From a checkpoint of a small contrastive audio-text model.
Model: 6.72M parameters, log mel input, encoder arch conformer, encoder norm layernorm, encoder activation swiglu, encoder layers 12, encoder width 128, text encoder width 128, text encoder layers 8, text encoder norm layernorm, text encoder activation squared_relu.
Training: soap at rate 0.0018, 4100 steps, batches of 128.
Rows from block 3 of the audio encoder of a small contrastive audio-text model, named by matrix and row number. Rows with one number belong to one neuron. Each number is 128 + 32 x the weight over its row's rms, rounded and kept within 0 to 255. All counts start at 0. Numbers have three digits each.
After each neuron's rows are labels from the 100 clips, of 14976, where the neuron reaches its largest size: "strongest on" is what is common among them. Only what is clearly more common there than usual is listed. The data: read English sentences (LibriTTS-R). In brackets: how many of the 100, against the usual share in percent.
# gate: second MLP gate (encoder.blocks.3.mlp.gate.weight, 384x128), inputs 0-127
# fc1: second MLP up (encoder.blocks.3.mlp.fc1.weight, 384x128), inputs 0-127
# fc2: second MLP down (encoder.blocks.3.mlp.fc2.weight, 128x384, transposed), outputs 0-127

gate.237:123092146086079156104104098124116144159154134178145142139145078091116064080122158153159124146084111153175124161095098092060147055188156153162089107155131162094144186120092099048126137172173108138152104165122210091146106132120144141126110060130146106086125146142095132135166153172092075155109149189106133110068132163134143119103134160123120054173143122132132152116126175124152132153088
fc1.237:143051134133146123083156167146107067086103137175100120153142142130152097107152142098210118139132165164107154118175074090117076141176129192120154128132224119142165126117154164123156155172141164110104059124117116111181126139145119129167156128138078124090126165110132155150155139154187108156133101107219158154165125189150150140074171149113143139109093113174100117116087123088129090079133
fc2.237:153075138134126114189120109134105147118137058102111120102155135123149137068106043132152148089136186153149184131117139112104161139123176116090109109165143067108112095071148112180060194086144141145112169214168126122102147137129096111143159106140110145123162147174095120113100092102152166135141118183144122079115121137138168162088162091118141083144124159127128020108145116157101096183133
strongest on: the word "said" (25 vs 9.9)

gate.285:136064133124140169150110125145113100103121141064102104093069135076107143076115105174136132089061093166141175159084133144146107109088127114135108082109099158152075091105124077139095181106111166090191130165142139089141157173154072132160138078139134151168126114127143174133147122080151128164112154131102169112215107108086073143127108121161177145118149095106095114137153205106194133164094
fc1.285:141137091112139071184201105140145158124114118192071106155178122207136127147107174129104164126142108103124108107149140091120072136139165174145152144146145135124169183179138154080122092125207117095101152168129091150156159116122137152077148160121107099135147128114074057102156085088118079133130110159145112127120129143117153125178098156166148086131111195067179144188144069112077113130140
fc2.285:115136153100148109163205138083126074137097091116161105126120086129164139157150135129137144142110103117144125029127147098141169118096128143135091130136096184129119090117139173115182151164143145156049118142071099118091107118116127109176125136069144140169140122165070045150145146105091107135163161145131151109171149128155101146144145125109180048123190148057158080076140072167109124129094
strongest on: the word "you" (37 vs 14.3)

gate.21:157070109155154185105118135167211125161153111085146140086099115120117129072143109145185077143122119163165186184113119167138185052130119084135120102096085133183133091133161101109121136154054094121179112115151184100133151139143105092132112115137157143139114112134178166182144132135153193191127139131109170081158089108072126128165112160136149172154092092141091151122132190102159124120103
fc1.21:132100116161173202108074137130202134192129152105128171068098138080134114095161110119124085095138084146133144167102087124127163130129170110125129116105107057191107097123135115145080144099067075092187116108088146092182120138168087105163134113162157152161086105127154171154085136144125144154132165119111181120144133134080093159148146139136140166084144097146095181121165210149173159126098
fc2.21:172127109148104158116103148147170131125180174139124168115140142127127140111093127119146117115119147133153160244105122142125114133158125093130175128099123116126154149112157073152068110099142124111152154091182183163195116139133153129068164096194132135099113156102204202137129092140169186123123146126119096098075148127102144130109106153132098158142056099207080216136127163104103126134146
strongest on: the word "you" (35 vs 14.3)

gate.230:096133124122124104089164177132127106073111129079122107133116145129115112117128160118112106108161113154120099078132130149168190128115152147155168134079215030128092115102204158121122084146098136147140139188132137094163136171135143168180124115136021149124150156083109110127034154099182117138128101140102155091118086131150165119075117141175084130132142079110153103131135163120095099076139
fc1.230:180085130118129195107059115139178114122142110143102121100118088131136107077095160159154161144115116083186115076133156163120131099110149080103117172144080230148094180105107143115096112109155090197148182072101149117126124169131166161101056101102181123136127174140141069092155096130124087170138135114140151130108085171110163166083073108119103100153126123119135097098137111093120148176106
fc2.230:147211176157126108156106098116106148141148149093072101106103190135115107079157073133161164130105081119159123084150121140132175107074141112161101120147169075123133094122144152136123165087152086125167184106157212175125070098125163149092125037095102121113141152123145091157130126123166097165177160137117204116168146129117080129106102108154105158102137098056114138112160182120134110104137
strongest on: voice: male (80 vs 47.8)

gate.290:137151137143083120113122102108170081083093110118144104118139098122101130100122126147127121096084141175130094138112154140102133176083141205145080136085164043053105100120128141138094139137054164152130121208123167085172156141115100139118163159169081139117148138142131186154036112080144175158155063094122116111101110137132151130142165104144125102073112104150116140069178173125118169109088
fc1.290:121184078100116090151179166152102139122121214120109123143159137133173121144137132084123104153173140140077097118107104103143066185157127142129171110141083047104106096183203156094104071139141125113104107180135074127076137138096121069138145100138139140120099071105090131170082133091133144152115111131153059146142159090136160074079151158109148130092149135172123134125088093162140077090159
fc2.290:065087116117118142139156103165108098126143139096108145150132087124093121150128201147100120134142117104109081092130102137162093123160125134089117115154131209110111192117109132116171065116132155149085145167104065098132161173148076092151154193197152163115088149121113123099140189136168115114093178136133079135133119107115159152166181187082161112161107157139106054143100062090155067111134
strongest on: the word "the" (86 vs 49.1); voice: male (75 vs 47.8)

gate.252:188122161171105136100191182081129125125153120080188171128131098147188115072134122103136116068089133132177119113122165146149127099098086191167180204135163121150094086136149158125052115152125114097177138187102158107078128128167095142138110190096145107081144166133096126109132113124119178172104126131121090157135119176170104114099150149197164175119103102145097123177148083123119147131122
fc1.252:104177186158122117161149178139137145182140175064136136139138168191071123151119126067119110112150179124126126107164072098128129152112093104170090063163106141139139160130143188112117061108145084134149108185140122153094130159118116113209119116111204098102127116136130096116102107096185093131133109163096134125137166076146086166134200195112136162141187115148125067114124121140113082128135
fc2.252:059122127080072082204181148196146165103119088079160172121097157110138123136119152084088076125116147156146066161133120138186089136119126174118108132135178184118117122134172161144118123083093146061180124154134116111141127094173149117170191119137127117152120144121186143147120180145101127173052132108149059116106197084113145137153108160098133107155098178148101134130115128131130132089144
strongest on: the word "the" (77 vs 49.1)

gate.162:099067161122084182128085088126143103162118139074138188079106114142132162130164114174160162140096099172152044180091105145182121121074110151108098181128119145133107123132086066124147158156100117150136124123128123073147064111117130139098111126097122119134135125110190109140151119097178131105075110161157037124218129138152134169144138149211119105178152136128129110105135105080109120150091
fc1.162:089075100111101088133141114075162147126100115132144137100142103165154171186113162155065120120120110168083042136118106085170064106080117151140121189135146189131161110134120112105147133173113115159092144132143125122091098110146154123141142158109095081074137145162145135174144072148184114107134154176117025130091091117193141131149116139183113169204136130110140129128171082109128159165108
fc2.162:141122144117198164148174098075181090157080115082169117087106132150203176168148166206116121104106110111128115059140150105118111123100147136085140147111134143174098138138123126138142156185106154091171128161068143075123089110121057147092091109087130161146118130115114092123123154075104130194186155172184115169167132182131102123124126140128158099067156106077115098118137098147123130149081
strongest on: the word "said" (25 vs 9.9)

gate.367:129135126163169186185038124144110089068148114156093153136150106092089089208120137145121109106110139102075126133124091111138218131103108137088121133190130149177160098189081182156145185138121146112119095104108179113110129127107086140130115100129096140116085126131129068159139176144117130124189103102119096121158226109127140139131140101094138099122164125158131120159137162106200130131181
fc1.367:176164104100173063088171167112139109154144130151157114152183160149096110111156140121128215096077116126166150124138077096160144152193130099116164124091189152122171110119141062138106123079130121121061128145186140165159102141156178078057164147072092168133141140052137110160149140190131102150111126128164167087142109154133137116171113122105097087142180116151118098170110134157115118138153
fc2.367:157130183093094069131111134143121095072101122157205128110169124137130117060133097082135160133096073122131150151136146165116133124169191109127130116127149130107122134133133178107136119071193160087048133118173129092160213091140147098075152148094129116165134086062123141151143098079170106135108154098097117151141037114122149106143094101147088083168119166195122149129148109141100106141101
strongest on: the word "no" (31 vs 4.5)

gate.353:150107125111072135127148139145135106150149144081141109077149119122168095148138106207106115216148125190133075113171160084186142112104141123123182162069138144160112150130194091140105154106168118091102081139171119131134084115093180096136164124074098127145078146168124138129114102095113058151180137093176093198106097106118115105177147131114119130166122100118104123095120119117090089182060
fc1.353:116090184120100138165128102105098041149085078093146132069155114098105132207114122184089092118122145169124110145148137128175167108078140085100086136148164140173077093160126089094137169129163119164096101133122122085072104110111156095159166129139156171134095167123075147126091084134156113129147093173116162099076144082162092087121184117120147184145125079093127143076162109175150111135157
fc2.353:122113113080127104110141134159073113106079164128117062127130135137176188156042184190067138115138114093177137109107156088156115196079209120104139116131108142123141066153100113095113122142120150138173056074144138140134113182145111076109198130126130136080122087102119126094113128045123119125110128152117112116105106142144127080152126189097125161168120133071176161153140144135158149139130
strongest on: the word "for" (29 vs 9)

gate.65:088157121118111119122102107089138122109174099154090088159110136098077149144131120135110123202147144119097100197140117137105081150093168114157146154081047112084157130081104162157103136184147155111139130211137114136135144160051106143206139137150110060175095128142066122138153120075104132136125070139109069142063142092111198102161144167149139125101098125134070145121120125099108114099145
fc1.65:140132120118104125107104103131174120187050159079112076135144096140203151130090170127122110102114123124150103100109133192097046153102177183115144081124168135101125137102145177118136064145130134162191089153093076131118123192121103097148164144165124159118157135176155152107160078122177116140121089177189176140110087134138137080126168128151123104104141115112136097133114158157093045150087
fc2.65:075143112134098065130094113103089120099051169104096136167125099153104065141107146102143121108122090168158133123105132186101100101123157135153119082129183204149090128098089177083145044125167128131138092068081058134104182126126185056190148172108129159126141169136136128113114153142145145109118123106134144140131066106138136066130123118094133084144090198114121117140108130117142153170110
strongest on: the word "he" (41 vs 17.3); the word "she" (33 vs 8.5)

gate.325:181136087133143133130077086138083122169084114086172136165140148117104120114172118104173127108088104122122180146092102112157111119112092161087109066143161152135067106116135188187138156112136135126173134111158109098146137135145084108144081135102094139142161153154108063102126139042141118138181109117202195137157152174040065145078139080158108157087121140140125117183085140145113148120146
fc1.325:094133142181076118110084140108090127164159152109105131172123180119161098122087188145075096131162164129162164156104104166201141115197128133120128121120150090097076160135087160069111071111165133112151123092134097132133113146139075139111091095093156062145153133067167107145119120162208135073133122126149079180160188127162106151093146130084098193093169107146111095091118135096126132158127
fc2.325:087108131102075125178096112103113148149115157134072140106102121135085110111110171086173130145072199101137101111140085129166117145040118116161133083126096131164103176114133137158069104165066102131165112150144149054116142112148137170173172050164165114064109177162108099101118171134091151167119089088119103136104105085128121161142157149152172126159143153197105101152167146137115132097161
strongest on: the word "is" (29 vs 10.4)

gate.38:110155093095161105147119117113089161122155109163086178170129099087087057079119123137136039143038136191127140154143086127112100184134106110135167158141141127097191121155072101147150139160127162104105171213145107146117117159087124123116126114193163123099137125127188085108128080127110124149155142170130097125081123134140125128144162137123108156057159095176090185137176093143107133113091
fc1.38:126033098151100126105092114184164119137091151133143125082107183118135142139157120137093070089162132104116119134168143121124093112133128119129172107174163191133182145153173148171116122101114116135082191060190132105173133108115098110061080153112167120136128143150130091112064108168128136180074165148112076128077119109078164066103091131111137154181138126119185104134090089093126107164122
fc2.38:085097100115134115131098165120193170189118120124108141116190165122124122108095154147151132108144075116117139081121079136141081167139091131133184140176208146188135105098126123099116086128126137161132099093171144177151092171148096108147111134163112122167139124090155115157087141119171125134137165147122146115140104167099213038158132075074096147089192105134132177113079075121158070146112
strongest on: the word "he" (62 vs 17.3)

gate.95:112148101157167171067071155128150097133101112142163130096138197091150188129138086129149069113095098080102191156082113143120138131108114151125212107098136102137188186129079083102135209105185139102211153119132076186170174117133096138155116112153122137159116125172123195102160150139075110127164127115131115112120068141088104138160122115119154129125123142142127086168122162136116099161125
fc1.95:092111124138139145112104136154088112171123107081145152105127112153119117103113172092145146150096160135139133174152076144182123154126097158179120140157173079132108094118081087104054126118157137120129188095119021106123172132160118146161150135153131127147049176159132193175144154137170121075145126139176126163122101116153123075021112120112083128157117127157093133090156074091170116106148
fc2.95:076103073201059116073092103150092115111117123149177135096121160123092120118129162106149116144193182131101114130146099142087084164111145109164103104149153108094081082141085107165096090090111152134193111181117145098138134170149144136118131164175132099149039131121157190135111119131106107144091114119138066141092120100134139129153127131134156087077108167191091029133108127143113102174137
strongest on: voice: male (74 vs 47.8)

gate.379:241148084163101149114179099148061101147148133126127126133174159170114144117166153113169109093075107155101083123076126147089122106136135125105134150143131080180096075119201159158126111140119156178149173127109135107113114079165074207076125185147136190108117150093101124147113094124138154137106151093113163094127080192124091165160115101153171153135137130099105110178087138111115136155143
fc1.379:197118161153255120061095117155141120079133129128182100139132113084174133136144100174119147114168099113127132076115204133120142140089136127127115165163098134192174105154106108135106134123153150151118114087146119075088153181157125065128123199135156120092121111139123153141090149131108128150151125160136141113101134149123142071127143046161133141128082139117131140169133069171144144063111
fc2.379:198126099186200135075131121082159118130058103104173143133124072120155102070131110164192090113112148097106152179130127176102135117137124152113128142088126171115059178138112109128128146129133167132138172166132062143086130107144085091171163126149099119177150130147128143121157104101100061119159113084123158140153046140132181048127174096183147130126067133109116106128164145117160134111127
strongest on: the word "was" (39 vs 15.6)

gate.69:123102182122094134156164146109122135121122125154111155138166147081093133181127176171145091091139129116137109136132116134122132120123139098130097132109110166127083114154157102073044211124192102174132149133152089128118098143130107190097103185074142050093117132152126114159100118177116135112185094122087083177138159115150144090085124129192125101137152128079077121094133101129081120195223
fc1.69:151080140091068106150154104119172162098161149064087173161145109110148160092084188142092136138137122100150110127179160157124139182141105156132145106177074093075129198122094207074175085110090127109142143135100155141096179117083130162098096132145120120146087118089102163182164148176143118121145112151148158111107110148153051156155087106145135113144160156060170078166154141127138133149103
fc2.69:104113067092173096139108100158148058142167158102087186115117122133109143138143204129135151150150047118159095142147093152168101092170095134124085165082094130099148174076100154119136083114100162145141127121128131143135167125134083125142097115147117140089172113129114086140171190155163177074105084164100104131176157134125141086086116133081117131107036158131161145126098158087092196161098
strongest on: the word "i" (42 vs 20.7)

gate.130:208138082169119130116180069131125086127183082097164158166138090104149118064168159124188151127078162129131110086080126189115094094137061176099106173143134128197118094129168144157137133153118165138130154122107119096134111087201141214130127178132099137097142130078075113133145125131110145114090110123136116070118091135106073156136138090155173134129110119132154151191122110095091094127138
fc1.130:239106125156160113114111095120107079091088106046216182160119092112194121073146144196150098107119148102088098058120207150115102136090160162098126147137137143141105100135118134165140158153165103127131151091151112101121113096104132093120133185120131138107138152085104131132161119137133144137137135151113116068089120162133144101119082076203144104149104087147137129172179120157142157110155
fc2.130:196147152192222091114107110094162121130066160077133117177147081124122089089104119151169094148150153113106158159136149134083144116138143106111142120116120140171110127114144128091109096184134125146160111120113069110111128171106100112183081160189152149156145088141158148133150088107117107134131051143138212146120060162105151105091177156199156136147180137136122124107121115094117150103056
strongest on: the word "was" (36 vs 15.6); the word "is" (29 vs 10.4)

gate.39:121135074115162110165103119128119122125123106187071086146131149158102154144129086097149096173140144145107136126151100111069115097108138120087132127112038118145102130140158149142186157151110180090129118150100111108101121146093108126090165133145171063136140115105194142071179055134139174112137122132110124135073145136188175132172147147117124155167091141143059255127118150120111127156111
fc1.39:115139134154113147151185111067060077142170135154092078176131115139081062137086142112091151148070113103121115114135146109119179107104131089135112184087123126139142111154089095144151137191124122126149136172056118098106106048116134204191114131111098113093089117082156148135127133115147119091145062131188135133176165175164136178166162134119157174143146143138128108128099100095136101076178
fc2.39:150188170143083193068170131141128133160194090121136128161081051115130103141171119128055085129130142144131173090153145107112146121067128131116112150078101097073166143152143052118178185131173113165094130163091115109184107122126074168145142109148135113183116123145142175097112095091149105093142104167105102114123144113148111188156133106131142081071153147126131067089098084105124142107116
strongest on: voice: female (87 vs 52.2); the word "i" (56 vs 20.7)

gate.377:070110151139127179108132109189109095120088099077121188082151167144165116152125194142105122176131138169131056119182163167155080117079156151133159189085139136139143101164151084156120140120122171138119135175087101063119073150120127105118134129136136131082056113187102172156121101116152107066095091122133101124137070101180123094163142119116144095181093105099145150119138065122146107117083
fc1.377:087057134127089174107132080103118089155144141073142126132161113203096095176125226137105137167155158161097104094148117100158118128065102131092086177154134120135082111123116088139137140108099133113081135121125132105114057089116132109119135189077140155174054133140093129169125108120155142153132087070142119069148113113150052119163136122104153140188122115050144121161107115144141090143156
fc2.377:157139114102150105119144155179189092115049132107161127112169083137142171138087107211127159185167139136128147170124152117152072168113136134039118156120071116089146074133103080129127118093142143110109095069131127134090071167128086124110187103136138118125097081108036138126102135084107170129092111136163124112137201141146174140082114124117111106175093131074145123129134167119141177130109
strongest on: the word "for" (40 vs 9)

gate.263:087115128130128138115091100122069086171132138108231121132175160128092112164191130100105125097076150104121132133138102091119168130094147124144129146101077124104176106082167101111136119140166113096071162163142080155135182069104128118095137103117152127055136106106151089161115135103180165121142099213104141147205150077182185138141158116115099134161128105175153132143139092061117124137091
fc1.263:132133137086119119143135157148152114091144179112128053151095119180142155066109135103128139143127150171133119149110100136141076106086132085148087126093103136107088129170107110123170143128137073132084126132099157137074130151104193089189116104153085168159115168110111140163147127170162051166169109148131143053160119127162092090130171139167177092207124099181143130139170202081108131182123
fc2.263:122094074095173142167162087110101070100106122114170180158098176144133122094178137128115182153120091116132059143096109130208120169102131110132134146084119163107072151140146146154140198150134123139095182072170199137121136133136152142128111106120064162084102121098092050132081130177146102145114167083178081130170134162137149133074140180130124148133104122146170132088127117140139178138090
strongest on: the word "i" (73 vs 20.7)

gate.344:087189058134133099109119139090103131151178117132111127135045085116120113069136113200109146130145091123109115124169114015093129096179148120155172096095086101116112117143147119161126121150117155144098131164088154184128146155117157171116169139132099089167148126189122105157150139169083130088148138113129064158151135137129105186127171134106155097052124085118125141078108060147127175134114
fc1.344:082092102125113129086151153157099100128157143135092101139141080110111159090185087119147168175150124051174190144099143107113118181143142138117080139106063118104184143148145108104159131162137124104130183147165109137118067199083170140195140154190074121139129171086159130148137098172104068135089159168110160106072165099120101201140130114133173142151106123159104138084111116118114153095112
fc2.344:119168161111103079159148128245164160066222153099153085138132067142136145131155112136118149167093117135082073127120083161101124120148117103063090107132118121101156132099140134132145169068133154074137101150098139126129102143108080157148138101171093134111163104113089123115147127055121151125100133102117097140135203109120135221097131089124146097166063136127103123136087126106127102098157
strongest on: the word "she" (33 vs 8.5)

gate.66:145123119131168086129132063182113159097145055108089072134176167110091117101129218116182117130097098120117123090121103145095102111124124126066114107168152142123152111093152136201120158169066122140100136081120155095143113119116075146145179171120111154080072124191156144076109136131115163169123138126158153106115086094088109060149145119173130125171096147153129096188127125123097130172191
fc1.66:158159141141219098166168125157128086133137133127113115108106130134132106054105179139119143130119134102143051106083116149093134187069093143111151149144155146100036152192129171192160098115146136104105183157103103093054116138156135149194163166128137190077073108182137130118139124097084099142139130138094109132127104138139122101161109139154118115201121117137105165133149164129083177124113
fc2.66:192112119159147098118129130152128138156129145092157127067144083150125120151144133220099095149134120144136128136143211093120123144137119156051096104112121090130083105120111099142120062111158152120192126177184079164107098122100025065133132145141164134158165110145047164086131102134136185096119118131126130130165130187132102113131131107151098134106044155113103087110105162145114117133085
strongest on: voice: male (78 vs 47.8); the word "is" (36 vs 10.4)

gate.42:174152184100172135095169146112161142128165125103114160150098186124201155113182135057130132136172123111107127136133111149134090125086137101129142125159065138124190116140132121104112146199103123117072108102129094101110085086130185034143104129059129154100157141119209144158062144142130114116119120162121112114143077131152110181167084125186129093142135137158143150115127137121089119058072
fc1.42:115131155128125120121150122056061164128120118051094187121101145164089125105158165164142169113088122109133183146198100109104129167032086145100074088138200131153131092138150168138116133114114166120114108094130100087160111123151121158192153112116135129131214099156150126106083106117099141114105073126099148072135175211137128132102151162121101130153151112085173121105149139152142119085150
fc2.42:109133123155118132121167130123220136143192152068128138147104070123159114152125138178074130114074114144137145120103122151123115122175162070124123147143124161148176161119114169088183071134129119086154140117121049116114055133152166080186158116176134185098130111114235106125126133178109147121077082122112158165083173153157118126112177145113115119141129121093108147172113132089127147089084
strongest on: the word "she" (41 vs 8.5)

gate.224:199123141132131122163128124117145116119109141100110136129109124158123156150165180146166145142061124176076103081111089093145142132113093177124136146147132138172119140091199113078122139152112150199165132127155208133158131107160164070130085194150164130167143152126077125079117124059119142135173188160127125116154083137090088159188134066117202090129177141071103123173109143099138118116110
fc1.224:141144110131206146140098091190176182159158115136196061158118125137181133127181054122124125119104079105097060147123165032093145156083166122104131095129155166171135135130181173121158108121131156121131119096117066119067146127112125167105147108176114094151125151124134158173147130109107108121167149127125122122135173165167132107115142103139101138136114140183146139217148091145083138087089
fc2.224:178060151190200124090117161123117150115173136105158132132107069129116132131135126173102135132188101105125123130126182119103124150139089128141135129165146135124106195151063076159059141099167128165205135141137060100140098178115128085147153207099129145173163115098130128101099128115154138136140185142169120109126082153127185137122142099142100144136027184123128163120109116131158120075117
strongest on: the word "is" (37 vs 10.4)

gate.319:242152112073132116109138086134135089124104111068141160117119070103104126136170179141165126122066142144052080070113085118119126147088170151109102142140145157152076091142183131112162180193125136164159111111107134102171130128121135103127141185122121142118077135136077108054139120070114097128113199122132146113160116126103127132158127082179203132132185116104124118150116108133143110121167
fc1.319:046134144111084150128138178078137148149104182142080171133145173155106159161113144149132085132175161134121211112152107171149114135145081159127095156148134094090151152121082098114097128151095112078091111125140179119135129122129131116131091143083132145181131105118103138104101113186158135112120108129070106167075156131133152141161123189059184119099184169119129087089071093117149151214179
fc2.319:101160103072080154202136128105087163135092129164057140155191193132142155159125178075157182127088174152154127089108123153180100107134161171134151139119115131130172078117168157124120113135130105090078145089142193119159179084143151111102128067157101096043102103152119079178121102142095125130098102103105084130179130072107132142154120141151178145143182120164126144131146120138144120171128
strongest on: the word "is" (34 vs 10.4)

gate.235:146164158156139161086185129067111121149119123065142151123095104159144160170133099148138154117115125095182141103152121131098152150118062044123128053075081067093112160145113121147135182157103124149162122128122149180115120075090175141122121134114129099185136125098109146153082126081084131147076152100073160144103128167135144126109106199150109170141177085175120095139128122142088049076127
fc1.235:111139112162131143041140111122129127127130093108107140108134162083147099066113118111161156197122146046128143110155164141115124183071063146189145106156152121148130161133101081168194113154134131106133085060215095107144162159134149125165086123155086137114148125132178164115045152109180137143135113134163140131110040141111118099138134161107129128166133122139147100159129155113148126095204
fc2.235:082087117107179082169113138091169162109117127084125141068158147131148092138099100094198110146127147144117136069097114110163125105196110154148161153104152228137147072075128147102128150138169140087086091141124109162082134138124179106207143095128116120145131139124146086142140120195105137128155066034135146115111147097114121083149176077117162107130171161123138158151121117108155159077111
strongest on: the word "said" (25 vs 9.9)

gate.44:094153168128123117160069070124089163103125124124173111091142180125125093156086111144120137113088119134125109099130102141091158170150112138147162128146152143094123112103157113136113128101182133090144146144125072152091183101106117160154090188139136041057154117140137144168143142100089159072071095171082112163136123155149168096094171130117059205141109093127096091114197045133140093145109
fc1.44:152170179152122098128124145134145165106178068132140182156172109100152065194137102071166099140152166101133177154170191124154154090133096139168114105125125111109134101108147130151068137105110124168146158153113132115087140113139125088077160096123104113094070092098148125212140155107172150114135148101106093188164100115144214135159175145127105072079151097118078128081143095151141100084104
fc2.44:125163159145049111117144095124150095157192102145103113160157077111142115167114069130109100105075114100095189121118217110118164082105123090167105168191129174146148159114149126115132110104106106153079095122160094093119108126121180225080170117040181078173120127115188094133134158095148127168096120103106145167093140114121135129153110099100105115139182110136117149110119120157110149136120
strongest on: the word "i" (50 vs 20.7)

gate.76:171118109170147186088182108082141081110148125094150095169172125087113119167197125189119133123071155107091098138140176098090114088172106146098131068168118114101101091108161193109161174114103115146174159137129149122128125110148089146111086134124112136126125126119101178084126128070124144149115159132152166127119033148104142109086115035148190141146078059110144092160162117112118122118129
fc1.76:056141133112076146193188152174161185121099162078100141115117127169097143114104156087173110141144101163153147138145109117165121175143141089158097089147140096117104129118126175063137142122128129128104168141104156143146116136162189202129110137092106138158146167101197056164115129206120113117123120117090123117138176096083114145124120172091080158085137088104187143066119139129140180170087
fc2.76:077156099018097141135094114155057139125147134147174118123131145132103128149136123103141155131092120152169133129130147091152123151048095126144087080116171085118166050130116098169086121116069120102177083143084130113145202071120163114103095115078108116150125151121136118157123138125090109159158138184129063129103170172132101122123093125083106139090108171108111108158178169145077115175170
strongest on: voice: male (92 vs 47.8); the word "was" (50 vs 15.6)

gate.234:123123103126155150103106123114124061092179131124096165110185071108138090148145094126163081188162154133101109126115139128108130142141131168199138096118156124068138140092148148113118080061171111172112131121112062113175171132108189178106125047144169125157157105072162087222076154144125109103088115074103128151189127172157142142120162142160129163116076113150112151160131140119137129137101
fc1.234:143101055128167105139094125131131133052145153091148081088134132112100163128107118159139118176109156115168119150151158111134138102057096178161165101115164127118127129111172126195121081097136163146184114121113097082138159106137174161060132098160155148133182114103140071181138126086063128082116103108126138106127103168080113120124119234081091099157065112146132118149109103096097129093081
fc2.234:156149177135034079162134118103167105134112170107062077121153115149112096090174150160184078075093167154136138178117071155162087158125149122145131086173136117137084194109134174146098095128093111195125129155159152105106124153139149133121110134159103123121086132156130140129123130110113172096135093090139107152078161120152143100161175191084119134154160122211110104126086149101112048119144
strongest on: the word "be" (44 vs 7.9)

gate.380:159127105162155150113133136132083102127166126099124189131126110074145078052143112181170113135117141098108150174099150179088059133151084152086118120068176093161146128130120110106117087116168129133108171129083136086088135095166080183134082165127116197077151132095152127153145117201157179129106066103128125097150074182148205122126108143140132113138088120128088115138126098124138091124191
fc1.380:143086160154123140093187100106109123125154128104156115119096103107149065114179144174104171146155129136135181109084124168094135095139096176078151141101095159100137094101128163142106104130108110115140144169142144074086111094113087188149084199126102157127153135124105093090115106186152165112159097160140131117053031211116155096094092113168167146146137132087134106131170114198081115142141
fc2.380:209126166180173121102073138090126073160104160116127085127110097128158096147088100107102148142186139136129113141138084160093131109114167146117132173121051147104121148128130090084184149153131099142120192118135080185115084163157101135158065129114161207121138112100109111111132104150171155167127125175147180114121092153116116062129137129214131105114143129064173171133120085120150125088086
strongest on: voice: male (93 vs 47.8); the word "was" (39 vs 15.6); the word "is" (26 vs 10.4)

gate.270:161139104183079134119238168175134134118203140158125111127116120144127132095175109158122105189130086143148141113138140139082157139113031129101177112145022068136140080116163145127118085102101105102110132093143132181114135159093125162125143155132119169126153128094060114183184136113098145111140149100113115108121143120118081179197135119125167110116134176129097134138117088099118093110163
fc1.270:117143107108089103109158113144137119154183135128094102119083118120117142113159109040133164191115110176118076164136076121077152124164115135112211108098081074067083106089179054156178084182125152101122188106151169193164161175089117128141158089139133137134106145162124088135171124122164164077111113136100093105116158153120130169145158098145137117098130165172135111094130111126084114119083
fc2.270:120116157146054118102179142209110117146255125185138130110119109120126163140161125110106144187101100124146096127113075135128119132140120139119155123119131066096127148121130126137185192101131140098101137127136154139140124155132083206127142102136132121121127130099062119118145125132144151117124144100114087111130234138126116221121152094124120097137113141135150170148087075087134102131177
strongest on: voice: female (79 vs 52.2)

gate.56:079141184102149135168151159134055104116120086180110140153148174167087146172147130118108108098086146119151124133090144129112177121105094064138117101100127144132143131111152157162135173119136152073120160134087098220143144147131099164080111122065130086101164169106104125115150156139148178086094123150112070132082143152169174188194159150144085140156104136153124154177056110087105063127117
fc1.56:133082111095159160126144161192111117116085124104164189120099135134167132029152122128123131167124105127139076150136131107151084124115173163119131178171192160166169145147129111105107106134154100106101169058140108132109103170174120112126119118069169147133200104188107115125137148158107146120122142142134125140144123094090058018130150137159118108168169177104124154088131151141121183186097
fc2.56:110122109130192130117089145123125113129037151112111153129149125138065101049055116153183120150164151108101071086138096160127111151170097143117168119134147187144078109129103111141117152132163117077156133161124121127089114133120155076179196128155096091074148122121134062148152121147130085088127164066143144136168116080141131067176160087170130130146098196085154152105151164107173118127143
strongest on: the word "she" (25 vs 8.5); the word "said" (25 vs 9.9)